Weights of a small contrastive image-text model: 64-pixel images, 203450 training examples.
Rows from block 2 of the text encoder, named by matrix and row number. Rows with one number belong to one attention dimension. Each number is 128 + 24 x the weight over its row's rms, rounded and kept within 0 to 255. All counts start at 0. Numbers have three digits each. After the name is the row's rms in percent of the matrix's.
# q: attention query (text_encoder.blocks.2.attn.q.weight, 128x128), inputs 0-127
# k: attention key (text_encoder.blocks.2.attn.k.weight, 128x128), inputs 0-127
q.6 094:124133146133134147121139118154135155138149166188154153126119127117099091134110133150117156134083121132161111152136122154144147144187121150148138141152121144113076156094137137127134130153129168139120162092102103122139123113133116137109120145159099199195117155152113139093126110147132139146095132106122084115099085107085092109116145126095126115111087111127084080140152139110129103146117
k.6 093:111074121166148173139119099179145115112155147104084129159113128113159122138110138151089113120105123115140135124149122149131152109135178098127137129136090098144147105078089171159147102120142157108113074148130111152079128130171140109109151135143146146167123147115114124141141111159176116119125095097105102139157102131132102146132137107088127127145114089155111142102120105084161142145154
q.7 093:101109161127151106135111150173149096141148136119122120152134119096127114113119146124140142125134107148111127125175143101111132152111164132173161152116080135164120119060124156143113133131177140120106125123122144145144111135148150117124123113131144145148089105102100168138170166098116149104129130094115101174089116109161089082124083132095164133112098132090129075115131144097138123181130
k.7 101:136123132183151141121124129178161099124123111129120113142115115122173150122147108122139133138125103126126120087132120126165139103131133135165140141145100094124144125084166185169138138107178119108120096108128111112121109089139154151120161114140161090144093118133086137119166121144159144120167128107134076157121112116144112105111081082083119102142089089127127120127104156085122120134180
q.8 086:125115165140114086123116093092142107153124141109127095147080161088151105115099128099168144144154130156083149136137171120126155106100130086176173143141095123163119133106155150153116109120122095094133099142131118113161154136109138121123118160089162101136079092150135142167130172103136152102149116118131170140113172159157105117156101134122137155123141166110165129133119121116140144111131
k.8 080:129128142114130126132115146133155142149114158136123115086132149174120124135139062067150164148126076119128132135138161109116115105154145142186163157152102068152104157076166129103130109143160132126146146148096106138137157179125117151126136121137151109096139106140110146103101135089140139129147118124141108150127120138143104101107073168139104144120131094100142089132129162120135157102098
q.9 104:105126119141158113128120120098135085073095127112166153153124122143156107148165131087119127080149132147120098094145079080141138110106133120144138102128097137122134135128124082100114101123122133145136141137157137115135133126129142151165155114134123095086098162135122170123111100134145131112202115160140124119151136168124085143114083100156127098155115100142176172136100122145165158145126
k.9 110:146149148090115110119169131103098147107140116171169152092136157138125131150096137123083168143155114117114120144128120089146125144147070108120166103092132160112133127139119105101119115154109134121139173083125166125149149127122121108165130118123133148077127128108109101118149133092087161187147127149151142159168109114089124134105137142169184112144133146126126103151106117177109119106135
q.10 104:081103145108147136150132100088091114116158140150143127134137136156123136141107144126142105098143117107112150122148073154109126094113133100154177108106123135163089148129122087083135166122122124128133137123138119127142131088105146155151113154141117105113166143123145138098084097110092135117136127129154155091152120189131130106145114148134173103170072122158127176114112132163113185124100
k.10 111:094113155130109139110179136098084143120159130143147129159165134135101084128086158098117118115117143125101137147114112127096146120160116120155170154101133166145084145128141100100091102133095115145123141130142141157175141126130113110176131152148125133114135111084134111105097101106104166126117127178155166114109142144070113100131141115189133095125153134118145132118133112149132147092079
q.11 131:121147103117125134141103116131133122120146132128135163105123114133162138131121100130094134123137079146120194059131094168100118123153121115136127093127147129106190130155081100091105127105125110138149157153140080154119140108142137109142104151137162081143155116152156155120145104100102109098168078145099139131154109145118133137087131129175100102158118105122138159100089145130149140139102
k.11 132:135118139145090126119171150104094119123169150144176143115161119078094115096123161112108142140129125109148137137090159120149146162145092095108111121104087130121147108125153140130163098150067108130123169140170120110148110126107119115178156111154127135143139148128144099075144088128084116130082163147142155140094150114105146137098179126140120139128138148147117122136104081131106107107123
q.12 090:135119141141140151126129131130138107101156144099074110152124130137135110141131167167127115085155129144106152118130111134079117058150122093157155112118098147116145123120117139102147132125133129101153109109161093165117155099133165120136129156147142095128122103110133145178102129110115139127131113109119125126145120115153109111129129128181174165173125163090110201111098069147170134146111
k.12 088:136138164140129176113151116113137130144136141133134094110137170145113090116103160150101141124151135108114157107152102150113119090170105145166114165147119121123105178127204135125095137115089129165141179126155082130149144127130124178173110143107104148092112109134135130105129093139130162146141085154154100125126113114089121086112104126164132118119141153129124132120108099092122128117081
q.13 092:134126162137093080128129104156108140134183138160101111132118109096101144111107174141136133137116131171072114160104122127166122156127115094118163151127120118139114147151108152114124164179118144135147114130134110131123141143144128115084095168096138151134164119147104113088125098140132105169084176140117145084173119116125158148096116148160128108147133163115146119129164134128075124100160
k.13 084:080087127184129124123142101179117122124132098119119096156149153114090176122159118122114147107124127150170120143108156132102148122122173151116104156132132123162103184144121185161102115096145143118127096150155159118116128118132108125098103088133126124164111157105107133131124097174169130147130111143099099129136139126142118116138130100149128115116159106090164126106181125095178146126135
q.14 076:093094164112147119119168140151103100117141127122136175182124097125106166148100168121136125095144148095083140102158108132146133101124102114146165167140097141147109107111094108091154105083109130115149148170121126153141130152139136132131124156109158108108128097137163115130128083108152175131134099124089136110131097166125135080096153149160150166119115118079134155116149125107140113120145
k.14 077:106075149173136136100140130127102100145127145135162180157158135123114079090103153093136138138110142101129142146096115172114134118181114139157105137104090164120076154095193135111100122101105142148143128128122144124112151129136128106127124146118115126101127060109149136137136095107170149156108099148133108150105119139088142106116090126146148131104146111109141134140184144105132106116129
q.15 130:124112128153175118136107161128132102141132164091158120164118179156109116153119114095131124122160139120112129169132152071109138136091171110182143106121109121173112119099171110171136085167135139119137126145152148098172108149125137102133124080123138149125090130133103133134109148075106123111147137112160127164089160118149146115125120113100152146110108143120123078158133108111113084129127
k.15 121:114128134150142126112109171122146125143112107108138124139115130157130105172110090113138132105116106119058107136125122130095094113145137151181152181141124116132135135139196121128130135135117120165141112149103095131117102167134114139125144126132140145096102111143107155125111196084134143128182091118122137173144136147157115078121100084134128124078112110127181107155118139109133136140084
q.16 101:111130161140171130133117111134130126127090130126105079168142121089129137084101171165144114133103119075138130138135134112151161112123133099103130173163089155140105158107146154141140123170125144117087119103137162122152126142131110107125092136116129166157086155128110122141133131144150142161101137094135112170102122118127115137165128138061142132105131125110089113127151090121083074119174
k.16 106:122143151123173157108090091142197122131107127112108116162148113107178130109143112156130123148125112140098178124111120136129097079128132176107104167155123111112109138134117129129089165121139142126122125157113133147100137137155129111085151149140142145137112116085122116132104177140183132109115091118086117124158079143173103106140088126084146111097107112099143119126143152119155126166118
q.17 086:109121139142131149139138131090106087119127130142175160102131117165165165164148080137104132113148107125157116095126093103144105084144118136146154156106139125109135142149119140068155118115120131128141156164151131110147178101168123126136152131115156085087132134116140143122139115140111124127148071148132110116182121139135078110165161086136112084129119122123121143101070141155131158095116
k.17 086:121134170093111127165186101111096121116111135103151115102143169130121100103081180122086130116139156143145150107128124097138120169158093127120150125119126156125115128119121083110120116118090146164161174124162134115163139115121114114150087132146128126116152138103120083116108092108086109149100145172155180131111140160115123128102123137142126117135126176119117139102097161129124133087175
q.18 092:112154098171120108153122156124148096114092152091139143109104106175158122183156083094106134121109090150130150112165087067102125104143145138142132090132138131144152109124175117129147079107140118135135136181153121099128132164106160140168135114136128091100112149135093126131147107141154108098153109133147128090116098115146115157122111099153110138125129102120167143119121128137182110127108
k.18 077:122138128108110100161193172143115125129086128105145142064102120157121103153112061121107133145130169121144129149156119107158081156104103111141133121096168136117146134125157130148177133117112137102131167124108127134132157138130149146163116122151128104112168164139082105079126129138064098149117107132110121155135124109087122135086136087126139158106120141147141129136096125127139122159121
q.19 072:066139170147129109123157181132129154135159118145131125122128103187143117157099157114146086145127108158138113114132073152139119153144104102145150078115135130119138120143140132109126132124127104140146116124168129176094164103122131180127101142174127075116141106128164137120129082124166139139120121122144111097134088145133103131126088127156093108115154117101125178111107145109180140145129
k.19 071:120124140156129138074180134122106159140141126140125110148107130114066110112133114110123109165099164126144131140113130197113123133119131102122163132110145180148128165104124127149097111074146151100137153108161145152102145148129122124157102132119142145172125096144145124104151085152115160154080127144103140130092119131065130106114119136182110149126157142097122100110132171095134128108119
q.20 096:128100129146141117123124134120100119096150132125108098179128165139155102123093158108133124136152146140092167152121124108147137120080145095176155153109112139160112126154130120106113095110126096129156105145154092112135123141094140157155105155086135058083114121145118130160140135101107132085130145138158150159121162132169132081153090158172165117168136167142123129116119105157117144104128
k.20 093:109102137139134139136147132114129164125135136103167124123140151150106082116139123087113133149145092135072160151104151110123126096173090171166136148115119134178092148109159118085090113121121140141137146124120141129126107127111131139155111122091118097102124115130130135104131148096094162121151122157163110123103140143117151102160087122195146133122179159089148118144176137110097161134081
q.21 134:129126139109115136108142153124137161124140114146150116089143131093104105100101177159148128142105150106153106173117110140130153138149099123086107149146105140123086163148134129131141157140112129142111134107106150131146140119102113119123111127139082201162150130096122075116118137128112137180064171126140163136092105108088135134170132147103125109121145115147089129158173093161089117132128
k.21 119:136134136108135130124085103118134126133133097140122094141136139102128137137143145161149130115127164147098142159137103150103144081133164145108134121119143149177144153165089125079092163139121126156114093100076138177124132158144143101101109174118128155153122104099150098172132164110159136145099093116094125118153132118145068151189096124158137127095122134123132121129153126128165140123084
q.22 076:136191137120117150096122107166145123132142130101118121150125124090142152117140163146111133158175143166106159105101134171132088110126121115083125099131114166101151137163088158100106192114129102115125116118113104156120161162123103134114146115146096106112154101139161174159166138101123077163127151160096104130138141122150105126112142158165126161130147138088133152101127131125145109139119
k.22 073:137096123132104163084121117157152168132135148102106068108113123121168149093153132131115124125145199137154112100131133142131145142128106137097115149160140128119130140157141157157106102097105142138105120170158103121126126115104140147129192098161119129122119133153160159092184081137139114107151127101143108154107084091125140133103137096113145133116118119155144104132132097100121087102175
q.23 092:162122127114142126102185161162123094144094143102126152131101122148146162178131113100125096103122096082153094152134086074107122125106126134145136151146154107132138163126181116134165115126130167149123146182134141108130108167165148123123144106124149145096118145133128105136097143109132120116185109141136104122143112109107156165116146102135105180079128092135144135140108112123126112087100
k.23 072:128087081087136082155144138129145085128103124090130163113107136139107139134113119140173103147149124125153128167114127133117130157138086138156107165160148131108130113193160109165178129125113123123152135149112159118132115128105156113085100114132133139137124121102140055142090111103141094153086137153093160159140066136117137105102109135102129154125168116104148133099121129121132120132132
q.24 105:120104127125125101143165143116157143152099120142162129098131140104121123103142111136150162160130131120161078171149149094167136133144100153085097139138148123098081146133139148138111132162118155162147141127121141111145129134129093133124139116109108200143105187127122110083118112128156112155099132091123123128102134080112104159136126092084104128074142098124097096141180138131126091118138
k.24 099:131129109109149130156093108154134118124114136113106104117087110142180153149118132181129113106128147145150135134126111149126105096114133127118126108142123123089166100133078135125145129112176122133126096130099131140107146122177120120047120144134151132150166154106119111128145183129161120094100090069080106097156119142157100155130117118102149126107096130123108111099158148137153119152173
q.25 100:159147130112094135111161151094140158137150110177122164109132133169154127162130145106124123132134094125121141112127096147091097136124101119125158095115182067122124163124101152104124164122134126116167099103111139126151126140121112122121125175112109107091152117122156081152075132131114144104122090160135165083170129133094127161132088132143092122155164130138153148143106137153124166103105
k.25 098:128138102132113106118159136104112117106135116153155134112135153133074148169119108129119127140074154112153084137139135159129193166126094064124161112112137139159121148129117159092135093109153167126139148098106163159109147101110134113143076116131133168140147096135145093123115080097106094118106140158131138124134131121092155169121146120158090162145128151158139131116101116151105147104139
q.26 074:113129110140148129152127079145147123106152134127106110099134126104122100098155164115158170133111120149101110101134121138096157133105154117124153189142056153161116122170129126087103117140155148141170124149114118117145121107160145088089154121060120113142096156128094141137158140128116119124120126140103143098117177107151147161139138118138145103139159170130108139097168146167092128122141
k.26 076:120106148143119155159148102129161110138105140156149075135127144161155117111116102144102190098158098159145146093121116057108116125151161169131139131115100086104105143136129130148131125113148142170153128139117100113115124121142107115097153167123151110100127127129096139110142135110123178145136097150110086114171123109133116108123086151106156091071138151129139120152163090128160153114122
q.27 131:145107111111132143094143124178163114149088119072124127158116112148135134146132119121152090125108131124132127102121181134131121144139148154102122117170115106096145106120114146181161106107121160118109139183136149145109069152132111147111130117110116115133123137170133121105133100175170118143147129104111112117107112131140133156112170098126084174102130123077138104158155164107160077099142
k.27 118:138108089118118152118109141147147093150096134101085145139098105147159174118119106163179107165136090135167129142124156154168084140115126155101127114153112114103146091148135162136146153108141132122120118159130123106102145102109108118092121122116105143147117151157141131149110109149161102146120143134111132139129104103135162182106160152073100196089114114122127115106161146129149113144174
q.28 093:143156113154127128123116107073112131113119126106099089131100170116118149106146156137123144151153132159113147121144119148120091087087117130138119138142108158139141118183088149113112137120150099121192083102129116108136173127103116148136139140095123096141141108156126112173084137154110155149104100116134132114145175137153120156126104151148177085127118127128123169124073116164101173133153
k.28 080:164179137097127119117122154101110161127135140123110108092117157125120169143150128132118169122135103155111101078115138115130132088146153094160146152124122147111103097136133107123117081140166140153134198131153146142116163119090142131162106124115137146066131123150130157124130099115091111115167175117157106089118156099109130151114096133141109096167118127125127147163112102103151142110079
q.29 080:102114129134143167118141165156148142130089132152135140159117112129164163151132109103115056145137145106157122117114128129135098131132111134073175150150133124115133173125119117159137109145073147131107121145162149111129097114145121146125106121121164067075146156155128155101153111179173109124165090146117071127132084162125125127133117116106106116119125109150144145136104148104162127111128
k.29 074:125109106105088096108158120159157157097137101089120177148144129127123175098175145124130077124140124118149105137086134131166120167116075134087136107166148158114117093138088114123120095117124143117126134164145150117107110128105126120130141121173126134163137154110163100109104108124145119135082159172123144092139124139118176152109169163143092142147130152086127115106113133135133107142159
q.30 087:100089164114110128104183165101111137150109101166126142121176132147156139136123124150117130124153163129125158125168086125093117110174131093115090107081177153149143152173124114094154136109106083156138097097143135171116174157138130139130092140154141124099149110119162096102177109129151114113124117112146127114134117121126098119137076110132135124125158135122097141116085138128129152113112
k.30 090:115139097071117126118157123132073146148145110137138132095128122114093117160133184160109140146086190134143159156133128153116126146157104133148146105106137177103120147157116088091126136087135135125125178104114148162167147132107173111148102105133120119144173120116169125111147120116094116118123147141167149099104131112103161100109131173166116139154119126113109120093109150099132127146150