A small contrastive image-text model, trained from scratch.
Training: 9700 steps, batches of 256.
Rows from block 7 of the text encoder, named by matrix and row number. Rows with one number belong to one attention dimension. Each number is 500 + 50 x the weight over its row's rms, rounded and kept within 0 to 999. All counts start at 0. Numbers have three digits each. After the name is the row's rms in percent of the matrix's.
# v: attention value (text_encoder.blocks.7.attn.v.weight, 128x128), inputs 0-127
# proj: attention output (text_encoder.blocks.7.attn.proj.weight, 128x128, transposed), outputs 0-127
v.11 114:583467574568450416505485455434522449545468500576483455414533618510447472584476546446454478523451421564471470520512490515475526514576573568543471480509494548607471542508416528511565558478475534552405568562500506488472500465414479518478485425440497555563388418509502512467539454525565545486407526443481500596411497494486545472520549444533487470524608556501439442589537453550477502453474
proj.11 135:522488436494502531518538479554535502475411536474414585517486554458486544454572510530563515539468451489505493458474514634629534587508443467437472523504494518475444517555576611549489581491529567491528397392526607522461469443521518527483474509508485419503483562473544611459471500514505503473516525568513477549545491537466504507489476564493538497477519508459447522405296506476538432539435
v.12 113:510471575563416571584479404458517521584498443556485393418580543519494515454542519493515495552468442467549480541422579428598413450506550508597475568451494533538500574445535582470571517462498505540526536473551534507462471500513493408557497342478459538560468572499479477532478485480525524381597516463450520545489540452470480527510531474528493524482492469538511461564556482514494503364537
proj.12 127:572377473526511493502526546509483514505414628547466616478417527490508514465555512490541454551435547483520577468502464579532611554537499457492469529583515482535480488538496563532487519517490605511484434464509598518481360487555497559562480534482474429492493546502560561498520508508551495494377516516571477523555519592471494524521522603466560506555549525495412495457344538451523493524472
v.13 090:520560512521476470511417486533451485451493533519636426501465581473469544453494529492505595519475476433611514471473518319420518528453400485498461495488504440468526512499410550538423458503488495477489578499502466470548503567410528579511573516440542488558575512417498483500526472515506510518553419480527442386463502507417505579544529495457543503447574481343483455524512482495472513537562
proj.13 081:506563567456512513402503557419521507536504531417495519501543500489617416525513424539475532518546582549452572526591492465514487440489545554532532466514596480491496446491505390507471481478471497612523509474454526569512578491501435432529407486551537542513568473614482518443448540445570494483452556464485555450464504458625477494509503575564459503489409559602463545509583512465517464435588
v.14 085:620453479482447622491471466562473475444525512533449563391576539595437544453473507550477327449503467543523563453419543486501476539540486505487538449467517506521501563525522505459528440489579488472508498483468512486577519585456521433494518504468393466501487516415572610509540524597549418494534547526474617478531478452523520540502513573488579555441521556528424535469523518501573550499496
proj.14 066:477477455495534486468508530501440412567512459588421532548460545583501445512555501572493555486527471449464413503493417461585568551393539447435508617545531468440536516555482573488523525497545489545443409457511561521474481467467479520416483512496525513484434513575515572474479466470393490441547591581586482467411496588521500523519523502420580456479540449453461422412412446489496462518556
v.15 110:476482646484421490466517465387515412528382513549560451513496576490434510511502556443456509539512529470496527601579488456594442525560477563565536524465521427591501629455539507471568521477471531488431469544534482469549511486526462444511519446491497441492544546539528380535542471472537544495419531535468559482523547456421525489519474419534515471522496550427523443542559529545446387549429
proj.15 107:533607409570540548491503487558555557447436497549514551489471558459550580494582428530602479537510538511535476450325491515486505555417506522422491552499458512518568545548515572489512508483536502503485546474561570559488481437545549524476390510493468475549458478484531586467544537543419526492478568475545469586504493534539505516532575625503549541473510518454462523462349458499437479431541
v.16 106:502517457550584535468507561544496543492553502518444523519518571578531471464457480565550518543516468449627530463451524536478442456504486495484591591630458510388502452442442473564397376513456490512487506454516425426489483483449590466510571514417391511504566537494524500532466483461513468535433470523517449548565429521542543575432600457497522568473487498590485540454483517450521518444593
proj.16 113:473516583469522513458522539486520513525544539401535455517516509541558438542483522468419545537532534569429533505607462443444509446570535560528552450490606540482478440537480393486516526466466492567516531526401502578536579523482478463556452514545593519482593523551504479469439529435638503552495461497467565412451510447564411474541490512544369482538450514562509575552591514532562481511557
v.17 116:507469501441539516468466560557495542552516469508578477501419488534507468442509414579483528561518629500589498361441513463537519499440412504529503458532414530494541480501469437603469452472431541564452451549453501383522468495482567493466628500474470483511558588528473439442501507514474422495444491435503408500497467457444531575519597472444512450424484577572521563507464544437533518491565
proj.17 121:503500579456512493424493506474491519448492582381534501459508510534546469493514497432521532452527503511444539481558435438424496391515527540507515468498649491473494438548474409428452479449441467524492549488446492598493526474485492456575352478520489538484581493536536488482458539445631515528430531487513536429462540444580442505555524573522357531453466509517436550557545470474531436451573
v.18 076:424521534563507543544515522414473442505573529493578428427564616443423555412489522472512546560504497468496560543440516508580442455425435480632568512576501511480465525448477448570444493444426554603489528535512459490406492533454511559498549543426517448565595562472503473552523447544531478477489475480485527655540494561496498518472470541508420488395480469500526513491507535566559484485483
proj.18 069:541503545552471487433480512505504527512486568487552553513502476552600471539528406481462553463506550511399528437608426389456482444425585511468499516568648467448478444515445428417488440479420488558461533471450506551504447449522476463549403448515563559476520506537499474420400511483538507498430555496519574434447519526565456492532528549571498537553468527477461500552550513454479529454636
v.19 114:478469562521457480474585484429482525486425580519593551523493513471522509603521462456425403388512510503438523487529426653474423478502502514466419568373535490505505494501510486445524512538571507467469495458490438533376483395494480499477449619441593481425486468443443469479478486517531639543503438512460514512554452578584475477452513518492511551506494479529498524524484558492508542544450
proj.19 122:448626444489521511562513473541572521523582350535526440535564518496493541573491535584524523544548471524525475548411560509483448571472499570564501502446404532537592556486522524550561535495589453456539572553523489510533616516526578501410552495554532520571452507521471506513582529551372525532612483489484516549516495477460541556526468476534524506521504492477633532516530495530403509492492
v.20 097:538514502478480518534430624482516485543478518446469409500373445487450569434433556492518613570536528416451411454503558446496523600548433519444547468579503461514415497469524549612516516462465542574522470504482492460570520523495517636500531509465454407476541466596516442468535511503500515555469519510453458406516539526466495532545521379535445490464428465546510500532497523411535558548503
proj.20 107:514539561513564482401481487490485512440491520477513476505503492591560445580508389473463566473499486493488485505677513380504497417444512448508485506492603442445454449515526375441423389478398549508464554477527467499492489499555457466491461441474525555486562535512541508477449559487521513462490577511506548498399513414555448470466505534577539532450470538462484479618597515497515468479577
v.21 107:492547493413595546525558539498529433565523443509450531416563524412538463406479466519529520426547588587476455441411492452522507534486534424506414485521482568520425451458513519550535449443568498532487547486566568503567519445502533456487519493562550500424509461506539568446510530520475454384467499570399460538557621482446431575491488508541535509518522460426444487491579501436552586524429
proj.21 106:567357535577442421498491551492417485564510617494521520496403454561450485523467532476497473521401468442535549544642490488513563438560528465560489490558592434551485494498477463496482485606419569535505469521503428433457362565532455526609548550475495506484570520479506436587476470500576448506434484500551491452465516537483548496530500472469533509541513521580506495517550505463566553483502
v.22 116:498456451472544514469517560571436551510606513421470457521628542461436537564531519464540526507554479435558609476478522519541559499512474537506579535519490450445415459533453553502529504465513531466542543484538478442383536567475490553547484543528477486481593578518484492506360462442503553568542482434456531539577442468489501489403421578447516505571432416602486491515449495415514530528433
proj.22 114:456611548468489489469496472441571517535562437506595422517563484485529481532501493518498476446539559523451492495384457412356426460461520565511536482488440536530606488431445427436566522447506400500440601596446491572555549458558563497497468474494511545564449464443484432495510499514461492520491461457474504515508500505491466528553573480476395539468501500466544542526560509532367548496601
v.23 094:474442515456458513499511481454540513533541505442489506621499529555459448583528468469499526427538644490507511477547506555531461427577519483435458524400516452515423476491613560514495616406492489551586502529472498515515480485471504504518518517544527458563453422580606488508525568443485564510538497540525447476480625498460493498579440591495425477541475501497448553510541603585480479380534
proj.23 072:515581525535524472495525470504547494487476496593595451441495551537522516526509436495556538531471508484556487476527526383431527477440495490514471494509540449512560470389524443462498363481444485506443573519534456472451481581580476443510447410410474573550537526468436455476516506574409502514453548451577527539494407473532484526491467520489636591467519447485527447619618490428441503527544
v.24 118:552471395471463425517574493435555465459574513523500501462616547532529563545497559458492365378500427594415540540580480483499533419483579488554465532445560449572545551476563526503555496509468434415532479580505519515517490477571459465484484496540474516467417474474603511530484490486506381496499475435397599513503493469541508443529522538512541555505558471423431511539457496540519463504443
proj.24 104:484475513533484561559446447602474438570571468557413541513537496503406526438493598485465538510514473472564433489432559587575503600521503464460540535502442559475517538545532581465580578525580486473444431510569516466528487517431478555452607574516502516491454479444475539494484479572466568502623530599523454570543506569467513507460506409439532511487521462444513434425456505596492558531477
v.25 102:524535530483491433535494613460462629572506527577547515397489407606456489531477493481617434578483485498542493454370499515407458460523481508489510461514459525540529484558464571545498506509479511476436481521484474445479526471499578540512549484415365514520577528542518603521456483515481496498468535459400429562535475549611463524464433477529524475535519535482491532526467427397573550478460
proj.25 087:495576412525494473519494430565471452433494412491428504594474491530530489526469494581430562563522445499462438607630555474627463516486527471449484502470490487438407479480515462540471517518546586542600487506533509492553592508428410489418583529493596479469464477487508495503525470486467517460621494534451548476477521503456513471464484430539522431541493450468599501464609589520566483531509
v.26 127:546470581503453612548539491476420406460412541521472555441523555538491561584539534470507442527525515500506482417409453565457458528563471454409491512601479503552514517535528534433460435419531547422498564493501469559515504513465491514509466584439449465487500507452544561569541544535482538486478610520491457528479595525552557487538464509508413397598562577522449513478416427481520461605505
proj.26 113:513535456528446443559463445501526542547568461533508477538453429472488489416456517514530490476516466502506468563458549435442476530459557595578552472432461474494576510457497515518569511560494445521572483663493428499510549481489437457535543519534561546517493456526430384540525426477443510481507442447457557417471483560581444484485475484466554500497444383570538528500677550532452562452555
v.27 102:485475481525459519437413472547476448452541501462484575615496548527429517516496556456549468558549495526406502522485494464507537561437464448507528545638582451586436478494537606518510596500474519485480534512713452525444470464494469525479507486527506447496393515497487451503483500466477476561470455478474508590474450486504545493495464566529482470551413501570550577491425586513493520559393
proj.27 079:503557506543437432583524434522531531530522528582533481487485424542496548493505472429565554412463479471567528459559629499490481551500493492567505548485502424417478478455564468484483461522458486518497495599479453458512415517564496514541610478466504584459506539432520405543504495581460526443498570499515471495562554498458489484443503478482609517464504463447570428588648540516376578512574
v.28 095:600506526456532446460522534478483478605530516481455497493522486482547532439527460485522496459548422554430545547379484660504584486456521495474494518428462555573421492526442416573447528516532529462491556574438535545505483555497508498462475505557511518470544429419510486473543487535528471483485564462456628526531507506526578460364442572433534627578550437453558514505496493509457435537526
proj.28 065:448560400438460507554527385576486450502549440522513503498478490507413521515550520534527478456530418465491428498488489482554463610460481475525484549545447492434514423517508630465611602455583451445481461491547510420488475415458545516416540530482446481506380549470520556517505451501410497476557511585532397552529491562455485519531472462434509477457508497393492440529407470504483524553452
v.29 145:476485420505524524445534496489570454513479514491503505594515422584543408537490481583556494560520511514471468466449526454407505598398499429418479464535445577512540456489553498463462464559486465574527499417536431546512474597434493613576407532488432595515452499554447478562494550452515533525452494492524431558548539557491544495496567400557549555434424540448499557430459554494481507494579
proj.29 130:518319589491481474492482545456472543566509571481465490510432453470487453486412538456432471486424498507488518509649537497454535466588498453583507429483517450488464503450464403527454440564427516501477443575464445473500373574534435473551556515516573480483565510508495444519442490482597458498432427502507530382478511479492433494468441475491502509561489501583453460539557518485571553508459
v.30 104:516462520505513439509492431452437525438468486481491479474483376578528424645537587543506530585513521424458537585482403448456460517438528485457516537450472472524473503480478558466559626481544503545522569479510471503438519545567460553517424458489607528473424540538515581510362481486498437508457528514574423594473544563540497475478495619500528476564442551531489538494576526488468511476466
proj.30 108:512530485499493490566527464501563552490502468560525522572540540392496589465467550523564472464480481534621544524424603634490515564542447539514513459484379585540553596405483563533516497543569539440572506546506525500492486515549576549521590495507531471543455481465442449528613475572446503499549405457467509512640457505395489516491475502533565493548533496519557494507505562509469510524453
v.31 092:478522507492565480484442443575578403585424542512506548494408450489507555503481507502508491503560518428454485454426558506469527450526464482509450426438482486499467496557498509484454505431470460528574513519598512473591493490438508644507518518530618397459563495549499474385632510474521510394490469507440529439546545475520511422512527474490467551481468511488530484382466616558515560501421
proj.31 102:516549566542533483454532533453494548477545521503565442455533532553538439569512434482493550466517558504528507481531514392413529425464546525566560478500565448511576450451492420466536380484414508527431604539490432529469540535543462449538431478480455577555546478496467447546434548509501471543440575474570523499403503481599496538544546560550519555457502476495506513598620406454522506425595
v.32 098:408481463465513465468547583515450519516493489516590526537469405484477539474482514441435458489479604461449563519503457523558382590474484507445529601430531518605534513428620446443527520507555500469445401505658530549495538471468499516505602490594479516527541565473443495565442442439490500491469482536543496492580436503568511498478441521455554512540461462526463498494421561413532547469480
proj.32 085:489513519446521468516479474572513523516515431547523478560573509609517487452485560503545516501462488518583508494471552491471518477440436503644422470646428505488515490549473481483566536487483517526568484472489488473448415553529472482492480472468537487392471477581484392508518534540447528539551507508491506527445423525449514453414600414512546574529475549459563576469534592621372490490406
v.33 091:537588473529459454524511367523512542483493491570548613526515572612426503528487437518533478513482478435429540492540477514471518553464480494440462455640501563499462517501504571546485616509454466452580564425499520477563530443446539493534436451632468507432447539469509434400584442485481495489548516516522400503493550475488509508510496506428555529442507580510554454515538601475537552578502
proj.33 065:551451559481473408383565573438491487552383523422462513458404502542524409537466471486401552524498527577567480573463460490512499515470479501488538488361570484463542491528490543420524353440450521475519489568522478516428479499460456544491509547452515457536579444441440503476468492545506464497402492564481487484448494447522519484458470555570522514545430445447408482480439447496562525422560
v.34 105:460495552475551477530473460481485471577500502492495443457564555596448590482505416548464550447455441526534382558530515531533438428526436574494558493515481476480531569584377556400509490351456552404515545532515564451442506505436527556585557460444452534473454467447533498501495546466502530510574540525478471527466509492552478468439615429443447417507499438533519503511582575541492498544495
proj.34 115:522542476584454523508526499403532505496525558457466534478388495442464488522518486570497516472532503557425551506607466514534580500542518487415544527446519458490439470487517596612517542570459475472475462537430541577508628479504552523488525589540496457527590570485506584512516463513599548448514500467550492513528564494533510513571461581566516476508507472482465513420430482411670569496575
v.35 097:465553525564521507635505477545482554516516533406500513579464473582553454584495507566490473556508511465497441491445511504522498563548452494510416511531559406580510472513387484460495484498449456521508437476530512509467472438531435555500514587522529472434414479445394467556506481555560508518599441485446454559551516592582487499496497514339519566615574504493512470500521559597505552529512
proj.35 075:532462457429419507366490480484530494545486478509461455443563508462531591458488444516444533456560459586504489550479486523586561481535601513498620543512550529449412506426507490514515516528559528449539541473437493557510614580484543620453548555466432550561517502505597502508532495437515562507525555516498517443489503507460506470506481580626495485460532494521550471457522436438648440502558